{"dataset": "regions of photos with short descriptions (Visual Genome)", "loss": "softmax", "encoder_parallel_block": false, "text_encoder_width": 256, "text_encoder_layers": 8, "text_encoder_mlp_ratio": 2, "optimizer": "adamw", "batch_size": 256, "epochs": 20.6, "warmup_steps": 490}
Rows from block 5 of the text encoder of a small contrastive image-text model, named by matrix and row number. Rows with one number within an expert belong to one neuron, the router's apart. Each number is 500 + 50 x the weight over its row's rms, rounded and kept within 0 to 999. All counts start at 0. Numbers have three digits each.
Before each expert's rows are labels from the 100 texts, of 14848, where the router gives the expert most weight on average: "fires on" is the input token at the peak. Only what is clearly more common there than usual is listed. The data: regions of photos with short descriptions (Visual Genome). In brackets: how many of the 100, against the usual share in percent.
# router: slot weights (text_encoder.blocks.5.mlp.router.weight, 16x256), inputs 0-127
# up: expert up (text_encoder.blocks.5.mlp.up, 16x128x256), inputs 0-127
# down: expert down (text_encoder.blocks.5.mlp.down, 16x256x128, transposed), outputs 0-127

# expert 11
fires on: "<end>" (51 vs 13.8); "green" (12 vs 0.6); "trees" (9 vs 0.2)
router.11:489565564479457493467522620554477469498523504442492532499512512570468479499445377438527477557521488494465510381515446576429453486405515485519476523475397427423465548471500515524448430440448550546501440495543461523559508406535526557450453393562473568497506536484398483444504502540459508462566425525467457580542492551489447540518427516538560458487472468611467435554496424515510516404547
up.0:471463505479529487469423446437438649529423435479556475543518479547562521441592538452558435430476547545463446505543509527447443483584491433484552465449517522463593390492552448520519542498525575548453629593422429501534502542570485470501531484458476489541553491423483429538426509482498448457519596502504479484454421488476574503522562564486583583552451484480540473545422547510529505505456
down.0:461427453598536563486487514500558494459447515494458490557468566418425456475509500526478539510439389461537566581483534473587593491528475588543495491483490559557469498468430564535477522539561406458513486493493524436431505557442597459516488561526573422486438475501572566528613419494511435485437537499543544521513450494510483430492552467571540442367536576475486597425596517472486573524450
up.1:466488428585369413564608419435506514543499524552504460493440533448469456515497489555433514486464384431426476646428523408519644537532569552463510528463551585503541557600509478475603500509537494468546507516483575457419504522401480455516597485468544516464456485453583472539581473479586527440458551540562510467470550498519574488376588447511473518473542523470474510475598457438528471567480
down.1:386488525473493502473475496509507443583513524497454414516477571506443469578586466563416490598613474532535465397581466512501571502476444550586508502567462626582399529538487468550550462490449500422516541531512546517384451530473461584522442535548578465522510505517477540465531479476523470451466459481466455578582531598484425531488504455512513456500468627548529502448560582455462541506464
up.2:551563470482462521504529508521493508505490561562476408452454559480496478504485496499465522580524492536544567498549417473595472536481480527545478548502538515479487466541496446549475361468430535427584441469367527527479501478360498539419488552406582535537462494416505586458582425413510477521464468501514629511557553546553452529442477461467398511466475523436484518398530472540383480543506
down.2:549503461400488500518397441551456436464367441572483446431427528576546501478574431509411431488500526605445438493510475533607527495490496495469506443539531585561503492482545490474495503463544467458471491536467511534425506394458546513504490501366520472434462472372446448472548461468514496489458455501539513530443388492521512555495511534516491591519446519450500542442500498432566502566494
up.3:388430443520513480552513535379555591524597561537547526430544474458489510452476613517505528450403478569516534573516517453513496578527501460515530462557494484468583429529462534514540537565538594469554523464517544517489518617420450524477485544521587443517489404492450595560541576447511527474470425470573545508481487451452527428470506504463499530512497466438434446512536445506427413483504
down.3:595572456466402515572499389441522549486502518486526378487462495563522558529443500563510501499611475434526445443524486529515508461427572544482475481516594512483577575500537418551539446546584494404533522412504508542461523591515457599436464497482547547523531565493450560492534420521513490543567420520495522553504435467448394447478542563448414520525538573583527467519474453483438489470541
up.4:485442507544378478495503510535469442486452479513515427543424630515478519447538581509477413471534451518443502517539573494571480558501587472503440550562528482481585553575581535460526493474506555558572585577470478524521553472566517494498502518448484555418483500465452470541486460491641455529501491535511512460455469511463512548453490415466518489474527437490518495494497476396420535546390
down.4:520457463484463554517543610543550465472446550504430506464501511512492500480477574557541540483489480519506601554481536511530556563419443564508385548511427477475482528426465621457489537468473449516573406408546515520526538436418470497470462530587548505547450455522532542453568453538460440594479382471526466567433536481441472523460457520571453417545568524502459591427535419466459473386509

# expert 3
fires on: "gravel" (7 vs 0)
router.3:515519453482440425655590463501557502586516454516562536429527466483504554470382423523396497452462453453474397477464478345539451540485553458423493455502530538530509642449570467374577477462469555503462450538491510453457551547573464541497464441551449559515538475598428457608476443554531567499509484539596502485547510540440558523496600508499522529561506439464408492539513481525589452501525
up.0:420482476468503520510455680506426495449429463498497467460445545485425433492578534502518499466481484590477567471546466488575512541457462496511443543548497436448520518501590555477435499470545525533555472565384501516537491431501541549506511538523522554432491450449592497530468444417545471498486508466578466504500581572594455578509316403491512493473616493455511635480491477576460529515470
down.0:466537536400545482624614462536642461517471569439601444582526493407497555456375521520521598501505548561497435489484458381422518554470494490489548424469479470534505522440456370504502444467503541424526529465502596484422529526488452481456472433515492472538558444511465482585530476522482472502494481478517517521469471491475543551512492523568622567449479499505402469478434464545496482502442
up.1:612522541516473505464573489587489431391553459513472525556512527481502491634449474587492519535490439407518511531386539497647487454503537581519547479530477494621423561501498512492414566574627367540501510512545498453557476446524540466596540468461503491433499590535546512495525420541501470481534534537437538486552433428480426440518502479470413460475476493488478629529516505546504534432542
down.1:432452526495468539503523520356574503581555559394506533521525516437460521446431440488542629484495461461557509482503423459461554409498516542427495477404496565471595543479540458495487529529523548441521531501468552487429468622503571512488455499512474488487559553554489464557480497456504559448489539547544430517546480483604484470526555491514562573392556538553505434501519483593559542513479
up.2:432500528554527500557584451375612492534518473511499528611532503459531523497501516580533641487446469449462485476434503424407566476501476511545507476526497538537497472522494523500452566518483523503479524473600603458376438539497500456582567507460468463489493513541495473525509624510563518539502531473605480424414535459510522362455529516452545456431564503559440489537524521433500489546503
down.2:495548489507490503566578505450570495573477514407517470498518543437403422553499533567515618556468512464533423490423425443403549559485511472544463523477496477488519523501518517524446506490563537474569532505560600418427439583469537475575532464446541532456458514545501491585441520501545538453509543496533517491540544518411417451485507520489617568383526445446460401535502469548452474494400
up.3:508510554514466511458566478541515431436566484500467505565478566435496508595490553612429555535529422421511536580437566518633494545510565584474503485578551503642493510538510498482468564577629418534530532572442521483522463460505489425572528493411507494394478535534542581471526462526549512479510546508445524434505479458622431489459505374471480476463412490488496606467543497469516516521464
down.3:492467538490474473546541484461539537467521531468629587423571572457502582456453515460522514463420453503529516508522546373578476439428514502405420564405480525529508496491556435387391529504478528483468477472458474507579507518530504457493473476475376536527552456563575510522440526532464585505506542472532436539508462576555487499461549560582420483464617555500419478535514477594494483499527
up.4:569535503503500578564484481451556422515521611468475506474498571469531535540467475629443564505523442508557493553536494489574487489494572536448513440536554566609463444528438502507505476473505469463526545577457568490390489504465499467486430551349521384478464425475506556519534531490533504473380431451535606536471492491545461525460538467449417525499493542475496523417525486480565512536451
down.4:534533591485536446438513492538544444500481487462527434422471531578443470572536505460503507538579505453500474516490524569422496505463581461389448542450429449552484514484481513532544443471501451549438484546528455547527511438547538364521461448454413509554473459476590530441540528624512434568499467412397527479456586499439429520494570513505519498536594527515490542539437436484546541449555

# expert 14
fires on: "toilet" (12 vs 0.1); "calm" (10 vs 0); "is" (8 vs 2.3); "water" (7 vs 0.2)
router.14:597454546454556541528495568556491462466592511542513511491508457429589578529460497499578546490480514617478556473488514458542495562467450490479545402550517522525475563478484494448487450458543497521458554547438550493424497436471462537465531552511457479460480428459483531514473552457514539626449486481475439524535474469613485534525484486465381566530458471433534522488481550577577503650435
up.0:462522446476510490562517398459592587501493440558519509456528511538563529472473439503454535508404506533517353412486390415504473562488477448599548499565542498527485423507483485508475545405549490454459402494464531439478499531437442506535543412486509565557503463465451469556472500445461539438481544537528578441488463502464524375497486595464564453524434503492390427545525512520484498501523
down.0:439499480517448562560491483523527513562552469513484458496422532445487436529530426549379455581494569477526438531507457445561554521490483482551567544512501544517464555536510454526509458489507465456447510527488537493421498487408576537541562450498551541542442540519451412431526486485541494472463545597534525455593504450519429472485534506534496622492529520481524587379560574404510428587500
up.1:478457511547482533532522533502533490398455568494490441601525518570447515458513584465536510452421475505416516538553582476515536525449508474521470594529444458442526524508462538538425513532516460514512479470570560490559554471469445465452494568436538553555480484473621515473577444490525467567464458484525479474404431501479506497430458555567454444438590500518484593459490444501476535463592
down.1:567514490468497395470487493507502504535503499568574391494486470559489428524512497437533523581523506495531567526536508573451500412661478501582589553489546443436549540575457484614624394530426574480495514479556478460560508635571517461454543525606493518563470553470474435524539409456480462445474540478467545480495389472392472488516538484526573545418407484528523420524506411506573600499536
up.2:584485494466478468514466466558446469497394466521592456430469534538532480540539562532484416483532523493477391508546546546443462544515493413405476546459577495493560568541501477436597489412495452462486508483451392503557577449516485544450530427486480576552504478497525410517406531615511464495532537494425424486462434498481427556484573477574438588559473493483545527398488510412488443524551
down.2:576527478494429585498423425519502513522548509473482510572482467554553553527423485498470496482526546496547407440528459513478490490491586506485491463517554496541563509510506437587456518482557471452468551534566460516472505572510532525490447443362511519478499573517432522514511459540510426588499503490463559468560435460472427451536534528399470567517556472504520411534406537529551498486504
up.3:486539496467486491534520534362476527461489495512510539419496519449439405563571520561479457533530503388474526534459547530489477439569555580479495572567575422433557381557506465483526601451483590509553482450497517527533417516555516492556545563438534547462520511507493458513501565451441441455559488496504569563399437506505443461463472471501523523565504608599480538484572478419527454464492
down.3:480504518510563547480511380612538458515522488540483407525478569543584536557515483544379552562490511526538447593468556507484527533508498547445518427518489537600408542450379451554481474525505394423473549485527475442472591462417423437477480502476573482584501527500574491427538475493420451460444565607460515443556543473552537471478593539504584523486523459485504578427458524447465462528550
up.4:510557399476497490503496494493408618497480489454543586411527443554484516573487522429409523477554533497544456445545477538499450493586502448483439470473553537337565529481603441516629494516491651458527523484516464543577526626464411477432471433512483574515551559561453471462422447412442574504494533627517518561575533580459454484511524498539569497545503461524533437536464501534482464492532
down.4:529597504564450501529518458445544548551552518480475519431431497481536542427469492586428453411505561440516521543438610461498514481485547530442430497483486587556558499396549482438541504619496493497475492462407560564454518495475549478519512474432446459517501499475521503478525508565547501590461466508520635454491641464528475532513537451466416483586583512460547569404479579429481424599467

# expert 7
fires on: "brick" (26 vs 0.1)
router.7:559386523520396529573523414525496466474522569564516440547506558491543568462405478479518464505524461441451441471586524503557514475430614512483502492488548571500512569542436433505533392520528460484472571472532508497473573511459491531446502467510458490564464489522461596515584409552554476561502450514482464513507378443471511476453596543567439555589510580551500477444560452448611485528542
up.0:486549399573524468423475524446457523557502434570483475533510583576504478439563504485503524493436502561445506460535491552438462485511442440553551580516557467411492552505521572468476478550392488475498528496518490411545538543498492484522537518456526583530466538472490421493403485414533556444469507547529547388489468536445456503415447448372467537424408431470492522492526496474511587526605
down.0:482398442506511470455446557509426473530404481484482462555443404503447434439500605529524480494497485506420524467537411531473463573550432473561494565476558483424538548559545581460510518476510473518633429440442402474503508498462477535439531542562622535440463463457485514563473425439538480472521463459538487574466482479478465506485396458479539478470508443449527447476507436514461503463433
up.1:492470470652462512411460473406476543589483432551452493537506518518404444501622492510498490494471485470515531460533490547455524483571482543565479505628595500494522422542553520547549524494508518538447470514529511448431386543569550482615569515458508462503449548516449505472555537468567386513530579510505563454507473457555495417490518507416501495502490502518524503553632538361507534509440
down.1:479352546512537358464498453497435456516535444520478457482476603530437501590579529595470526555520519395531490559455545575444489481481530559547526552519523518509455501504460465461500505498442507448459554493626484453526451474580543475578570460478574541538483635541511531478497492467465491391567513507496498528525510503453557406476579508456580435465515594610484502499545534464445467438501
up.2:484508566517421418499569498542603507530513555435508609508485393506515487410433456471541497482564480447425482493479527459365492535448605452464524487408389441527475495518485505471563495476451517477477427523496487520543544503608540416494471422553427502523538508541441432545476629548500442471575491533452466433497484455391627485503548491543525554519503425508472435550527491500510425429448
down.2:490412499533521479482473402424427575523503520555536420579443497472511501427511496485524433435522481479370525580545553512510387540572525493539525525546573517444546377511519472489510383545541529500544604511475423461533467514480519505504596521395555484436555533410525595529502440409555548526575542498520536497495460515581550462410491500463539510446481487479508437573494550512479470565428
up.3:510558583500529483501546513515598542506463629500517528490538458481545479432450544457547511504472477433428521593527517512492422485575573491459583481498426468542475377530448514549539453542475485583572462467499498489584536512525462427430416591551482460532489416497560477509629476523507385502505443423524444543377539468492450501480542504549541491518514493445468492497464391508496479331536
down.3:551512528461506487494488535460512452551544506544520602531538475495545532443447487509598446416502471452445546411510450527461420473480464444478548592514494483549547439512492579437470531479534480582512485486571477502508462500526506516573548480564408476536462442540502568550539534609599516577531442365468394466461549489464497551506443528409469393526490471517515409591455507552558528508547
up.4:489498582475390416574601459548542483470493553502534522529486586426517520526431562501510515491520423424419437621474522363526531590442538502461534502447572506567430463583475449468575482409566491547539552519412531493538502449459474355464551481442470542492531436507559586555564505531542460510544544491454498512449509540486489544436526496568515466525455556510418440482537478530543427503468
down.4:452492490399570626493458565453509533471444454514549467479553450495502582489544569504550575490488506562547530456488449505512521461523431517431540527511526465470581452467490514512463612457590507483486446437569494539506508553425455458508482443554475448571476464540465518450467496508466501598505482439543352518479493462516454466497443578511502505618516504551489622511444456495516560471591