Weights of a small contrastive image-text model: 12.4M parameters, text encoder num experts 16.
Rows from block 3 of the text encoder of a small contrastive image-text model, named by matrix and row number. Rows with one number within an expert belong to one neuron, the router's apart. Each number is 200 + 20 x the weight over its row's rms, rounded and kept within 0 to 999. All counts start at 0. After the name is the row's rms in percent of the matrix's.
Before each expert's rows are labels from the 100 texts, of 14848, where the router gives the expert most weight on average: "tokens" is the input token at the peak. Only what is clearly more common there than usual is listed. The data: regions of photos with short descriptions (Visual Genome). In brackets: how many of the 100.
# router: slot weights (text_encoder.blocks.3.mlp.router.weight, 16x256), inputs 129-171
# up: expert up (text_encoder.blocks.3.mlp.up, 16x128x256), inputs 129-171
# down: expert down (text_encoder.blocks.3.mlp.down, 16x256x128, transposed), outputs 129-171

# expert 15
tokens: "poles" (13)
router.15,102,197,222,167,195,222,225,207,214,221,205,223,166,229,178,182,216,235,205,200,192,182,185,187,224,220,267,193,178,221,197,197,160,174,222,204,226,223,183,197,196,208,206,219
up.0,123,216,185,201,207,180,191,192,191,192,180,205,208,183,182,215,208,190,235,220,202,202,200,193,181,213,195,192,183,177,196,210,207,215,200,223,219,184,188,201,201,240,191,226
down.0,114,201,188,204,166,199,226,240,189,206,221,203,187,212,220,198,230,199,191,200,218,210,193,176,213,180,194,181,207,197,215,191,226,212,192,234,199,180,196,180,195,195,226,179
up.1,130,177,199,204,175,196,210,233,178,227,190,189,219,217,208,201,225,200,200,217,187,234,196,194,178,204,180,180,202,197,219,203,203,242,214,216,206,221,170,182,214,206,211,188
down.1,120,235,196,209,181,197,200,173,178,194,169,213,197,205,189,193,169,214,177,194,224,220,203,206,202,205,173,186,211,211,210,192,213,229,179,172,189,205,208,224,219,244,216,203
up.2,078,189,223,167,224,218,219,234,194,216,174,218,202,202,174,203,211,196,192,182,200,211,198,191,161,193,215,165,179,198,238,185,176,203,226,196,245,208,176,198,194,199,222,198
down.2,085,245,201,246,178,226,173,186,181,182,164,223,201,207,212,202,169,198,205,193,189,179,202,197,221,223,201,182,167,205,166,183,202,203,225,177,187,199,233,197,186,224,199,198
up.3,116,199,173,232,191,192,206,234,199,227,177,202,207,171,205,217,181,209,216,203,171,254,202,165,184,218,176,208,200,135,184,166,215,221,197,213,233,210,192,188,187,222,226,178
down.3,116,183,190,199,192,202,189,194,217,219,170,215,174,194,208,201,159,218,162,207,201,224,235,184,221,186,209,238,188,185,165,195,198,211,186,189,186,168,185,193,182,229,202,207
up.4,090,225,207,239,195,186,215,163,232,192,204,175,184,197,152,211,222,206,208,214,245,182,191,155,224,206,195,210,201,192,185,228,216,189,190,217,230,181,196,215,192,214,210,210
down.4,091,174,213,190,200,216,226,219,240,203,211,189,188,197,212,212,216,212,232,197,192,185,189,201,171,223,180,206,184,194,180,184,186,174,184,209,203,196,175,177,167,186,200,169
up.5,122,171,183,211,219,197,211,232,198,225,200,188,208,191,210,204,217,202,202,218,184,226,207,195,161,192,164,187,197,185,209,190,201,240,200,219,223,222,167,196,208,202,207,176
down.5,114,210,186,199,181,212,189,197,202,203,192,198,191,208,198,195,180,212,182,198,197,209,205,205,211,212,193,191,201,225,197,194,202,226,188,184,167,203,200,195,220,235,193,213
up.6,118,213,215,219,174,183,208,214,234,216,187,176,212,190,192,194,177,211,203,204,183,238,190,178,214,198,209,204,213,189,171,154,219,177,198,172,223,189,199,189,182,249,226,185
down.6,124,226,202,226,184,158,180,185,236,176,196,210,185,183,189,240,176,181,167,233,215,219,219,159,234,195,184,214,207,161,182,189,246,204,208,159,188,186,202,198,201,217,220,201
up.7,106,223,197,238,185,207,192,165,225,194,235,169,197,229,174,201,186,207,213,209,201,184,188,194,199,189,207,247,250,196,171,193,202,187,254,185,190,220,225,214,214,179,207,204
down.7,101,195,213,195,190,180,239,233,211,203,169,171,175,185,192,235,207,217,220,190,208,216,232,161,208,213,193,212,170,170,178,181,221,187,205,232,222,185,173,183,189,194,202,179

# expert 6
tokens: "the" (10)
router.6,091,196,183,214,238,221,209,184,168,175,193,189,177,187,196,178,214,174,185,237,218,198,196,192,198,170,177,215,226,210,213,184,176,242,205,211,176,218,210,202,241,212,189,194
up.3,072,220,216,199,184,192,210,205,203,219,216,257,183,186,206,222,163,193,152,224,205,207,203,192,228,195,218,205,205,168,176,200,198,185,213,193,204,177,211,223,202,222,219,199
down.3,083,198,186,185,188,205,183,207,150,182,186,203,209,198,199,195,218,217,225,153,162,203,192,223,193,237,169,205,186,203,191,193,187,203,190,202,202,202,215,185,203,192,178,175
up.4,102,176,215,178,211,197,238,219,186,241,239,174,223,212,146,193,224,211,202,159,210,208,200,209,210,201,194,200,226,201,215,203,191,209,193,232,212,210,189,180,208,153,226,187
down.4,096,209,215,198,208,175,188,195,211,196,169,173,218,209,191,193,210,193,211,186,216,198,200,186,191,212,201,162,216,182,215,211,203,219,238,187,213,214,190,180,189,161,219,183
up.5,113,210,211,191,182,200,205,199,196,215,192,226,241,187,226,191,204,205,239,204,176,209,180,198,165,236,180,199,200,176,170,187,193,185,171,210,207,189,195,200,161,216,216,180
down.5,113,184,208,186,221,188,239,217,216,269,215,188,219,195,188,208,209,230,220,217,199,224,213,199,178,227,191,229,218,198,181,190,202,205,192,245,228,201,161,211,212,225,213,183
up.6,081,209,170,178,242,212,207,214,174,194,209,196,213,170,175,207,223,183,224,177,204,211,208,200,166,185,180,221,233,193,219,180,209,218,221,204,201,225,218,199,217,167,198,186
down.6,088,230,176,199,178,180,201,208,193,201,195,184,222,199,201,186,183,206,216,204,183,234,224,193,212,200,221,201,222,202,187,171,239,198,219,168,206,187,210,228,199,208,203,182
up.7,092,180,218,156,206,211,216,198,201,218,216,191,203,243,191,179,219,194,194,203,213,183,176,225,206,191,227,158,180,226,219,214,181,194,216,212,209,193,173,205,224,207,187,203
down.7,091,184,212,206,186,223,175,196,220,182,204,213,171,205,214,186,161,187,173,237,203,187,197,212,226,175,185,219,164,185,166,209,185,221,193,179,157,206,188,175,197,207,185,208
up.8,105,191,218,220,193,213,207,176,202,248,225,225,203,203,233,204,195,231,184,177,169,192,193,169,193,208,216,200,182,205,185,181,167,186,215,206,219,211,166,214,185,199,231,214
down.8,103,158,194,148,217,209,206,227,224,217,167,209,215,194,233,185,188,193,202,187,206,191,233,208,192,201,212,207,158,230,205,192,196,194,218,202,227,178,168,206,198,217,184,186
up.9,101,197,237,217,186,204,221,218,200,202,172,233,197,172,222,199,197,214,213,188,180,192,214,162,214,224,198,174,190,206,185,162,197,162,198,205,208,183,198,218,172,197,217,189
down.9,103,190,201,195,222,231,187,190,223,170,184,235,192,201,222,190,183,187,196,226,169,163,163,233,224,214,233,187,159,229,192,230,180,187,206,182,179,204,207,175,182,204,171,207
up.10,101,158,217,228,198,194,198,187,225,205,187,204,173,182,191,214,195,236,187,192,189,171,211,223,212,207,184,228,186,191,165,165,192,206,160,220,186,195,153,187,210,200,176,201
down.10,098,183,258,190,201,217,181,220,224,199,174,212,242,230,209,236,177,207,201,187,147,208,197,219,176,218,185,169,175,174,179,192,168,178,211,186,203,195,175,172,173,191,188,206

# expert 5
tokens: "the" (18); "shadow" (14); "green" (14)
router.5,094,188,185,192,218,215,191,211,202,205,170,207,195,198,169,217,210,194,224,206,189,196,184,206,180,186,214,170,160,166,206,210,148,195,217,200,223,238,175,200,195,191,199,191
up.0,080,220,192,189,245,194,203,218,198,177,184,177,182,143,169,223,213,198,202,217,217,203,204,192,194,167,185,203,216,166,199,201,214,206,242,211,199,199,217,215,196,197,190,182
down.0,082,205,164,195,210,203,220,170,187,213,178,187,239,195,194,190,235,214,221,168,189,208,162,223,178,231,183,186,198,218,191,149,177,185,176,217,216,205,196,191,201,235,215,190
up.1,110,208,208,206,213,177,200,175,199,225,191,225,253,170,224,207,167,184,206,182,181,215,221,198,189,211,212,216,206,203,183,173,214,173,182,177,211,136,191,251,188,218,210,175
down.1,110,201,160,182,211,173,197,203,204,228,189,215,214,183,214,213,193,184,184,188,188,214,245,205,234,234,235,221,197,216,230,204,227,213,189,227,198,200,198,178,199,192,178,201
up.2,095,181,198,180,175,222,185,220,205,179,198,237,217,199,256,198,180,192,217,198,169,191,195,220,180,219,200,183,185,206,192,200,186,145,197,164,194,188,203,210,187,198,188,191
down.2,096,207,193,201,210,190,206,196,197,197,172,212,190,180,220,165,165,220,208,210,172,203,207,196,228,234,211,211,190,201,175,230,213,182,226,210,196,187,221,182,158,206,210,181
up.3,093,233,217,200,186,177,202,215,222,185,189,215,156,199,185,224,199,204,195,168,247,199,197,176,226,221,180,200,186,187,200,162,231,198,213,212,220,178,186,192,194,184,217,231
down.3,096,199,205,212,196,207,205,217,172,210,198,164,202,210,200,240,224,199,217,208,198,211,225,174,219,177,214,211,212,213,206,197,193,200,212,224,173,212,215,192,214,178,181,189
up.4,098,200,213,176,165,189,163,213,215,181,202,169,224,210,207,216,206,200,209,165,207,179,213,224,213,226,179,200,197,209,200,206,217,195,211,192,198,197,186,196,203,161,165,223
down.4,102,246,215,191,192,204,201,184,202,211,194,225,227,228,206,206,165,174,187,206,216,243,215,209,184,180,199,209,195,200,206,231,200,188,184,155,233,186,248,224,211,218,222,196
up.5,110,219,224,207,167,197,209,169,195,194,198,198,194,219,225,224,198,246,153,168,217,201,196,186,207,201,190,219,214,184,200,181,210,171,211,191,187,199,182,198,205,169,200,232
down.5,114,204,196,207,240,210,207,222,196,189,189,218,200,139,197,192,190,171,204,214,196,230,218,186,172,185,190,187,226,169,213,160,222,206,195,186,193,185,189,196,194,205,216,206
up.6,109,239,237,205,187,195,164,191,238,156,206,221,193,202,212,205,177,183,198,197,204,157,191,223,209,212,191,170,186,200,207,209,216,140,185,153,175,197,214,240,190,160,185,226
down.6,109,194,192,212,185,160,172,214,218,175,208,163,176,205,218,180,174,235,201,208,193,181,186,197,227,203,196,212,190,213,184,223,223,184,200,179,204,167,199,192,183,216,193,185
up.7,098,168,195,186,208,221,220,180,199,198,190,208,187,202,189,185,214,187,201,209,202,198,189,184,207,196,233,229,187,231,179,190,175,217,200,226,162,199,204,183,195,205,202,213
down.7,098,198,173,227,202,197,203,188,219,162,193,217,159,193,203,192,183,202,188,193,215,175,157,186,215,211,191,193,164,201,180,169,213,181,190,207,203,160,193,208,181,208,190,214

# expert 9
tokens: "<end>" (30); "plane" (16); "white" (10); "is" (7)
router.9,102,173,186,200,201,212,219,205,203,185,215,184,173,197,184,220,231,210,200,192,215,161,190,161,217,202,182,175,191,195,240,215,207,201,186,244,191,231,192,172,226,165,197,199
up.3,111,168,204,176,203,212,218,203,189,211,163,253,190,195,173,214,199,206,176,191,181,213,197,195,212,214,214,189,167,179,206,184,201,216,202,212,194,191,178,176,162,204,206,217
down.3,116,244,187,194,186,209,211,226,215,186,220,185,191,206,199,180,187,199,239,192,226,200,194,177,186,180,245,208,208,205,193,172,212,188,227,188,246,213,200,236,185,196,245,186
up.4,072,185,206,193,196,191,180,213,169,225,216,204,233,203,213,201,180,200,161,217,179,243,236,226,171,177,192,207,186,188,207,188,203,209,188,172,217,185,201,225,210,244,194,208
down.4,071,199,215,203,208,201,233,225,197,207,196,190,165,180,196,244,190,198,197,221,209,199,225,168,198,192,159,160,221,157,211,189,213,199,202,223,215,215,195,188,210,195,202,187
up.5,095,208,226,194,208,193,191,227,192,194,204,231,210,199,206,201,165,210,182,241,182,199,220,216,182,201,212,175,203,187,210,167,204,182,171,165,187,194,216,212,212,226,165,224
down.5,097,193,195,198,203,238,205,176,157,204,190,205,174,218,215,189,174,179,177,216,190,213,209,200,213,198,196,198,166,198,204,205,161,225,193,185,191,215,211,174,228,224,182,233
up.6,080,195,213,201,177,194,173,216,215,209,211,181,211,211,192,232,172,228,198,220,176,174,201,219,163,189,221,208,201,205,200,182,208,182,199,177,220,204,202,228,225,219,182,186
down.6,076,198,175,203,207,198,209,178,186,216,223,192,198,224,213,190,232,189,191,181,251,204,199,189,241,157,197,239,221,210,218,222,213,242,184,233,212,251,203,196,228,163,219,204
up.7,121,224,211,213,209,214,188,218,180,206,206,219,206,207,196,204,170,204,186,260,163,220,216,206,180,193,198,206,215,189,205,180,191,200,178,168,186,202,218,210,223,250,165,213
down.7,121,217,186,176,185,221,189,184,172,212,205,215,196,222,232,199,191,162,180,235,195,217,206,198,230,202,193,203,183,200,216,228,159,232,185,213,188,238,226,166,227,226,175,229
up.8,098,208,214,208,180,209,204,184,218,210,202,201,222,242,196,219,172,192,199,217,186,206,190,192,190,206,211,197,180,184,175,221,184,185,195,179,193,210,211,178,186,210,227,195
down.8,115,216,222,244,182,204,230,223,175,193,179,211,168,177,211,181,176,226,180,209,206,208,235,164,204,195,222,170,199,170,202,172,213,212,189,196,213,200,220,220,203,185,230,191
up.9,120,180,210,227,194,168,191,161,222,196,185,201,189,183,199,211,181,220,193,195,220,184,215,210,186,200,208,219,166,199,166,189,196,191,189,206,219,154,178,252,191,205,196,197
down.9,126,182,222,221,161,216,225,210,193,234,244,191,213,236,222,166,213,190,213,198,209,223,215,203,203,164,183,214,201,228,176,193,195,194,141,185,211,173,180,209,203,217,231,175
up.10,122,233,217,230,169,200,170,197,217,182,198,199,198,219,218,201,150,231,204,206,185,191,187,203,160,209,186,196,198,146,190,192,203,176,193,143,206,210,214,205,187,211,204,202
down.10,122,196,203,203,176,213,190,188,163,218,197,207,221,230,224,183,186,184,165,219,186,222,195,215,206,177,215,179,165,204,198,221,172,227,175,182,203,205,187,203,203,225,188,223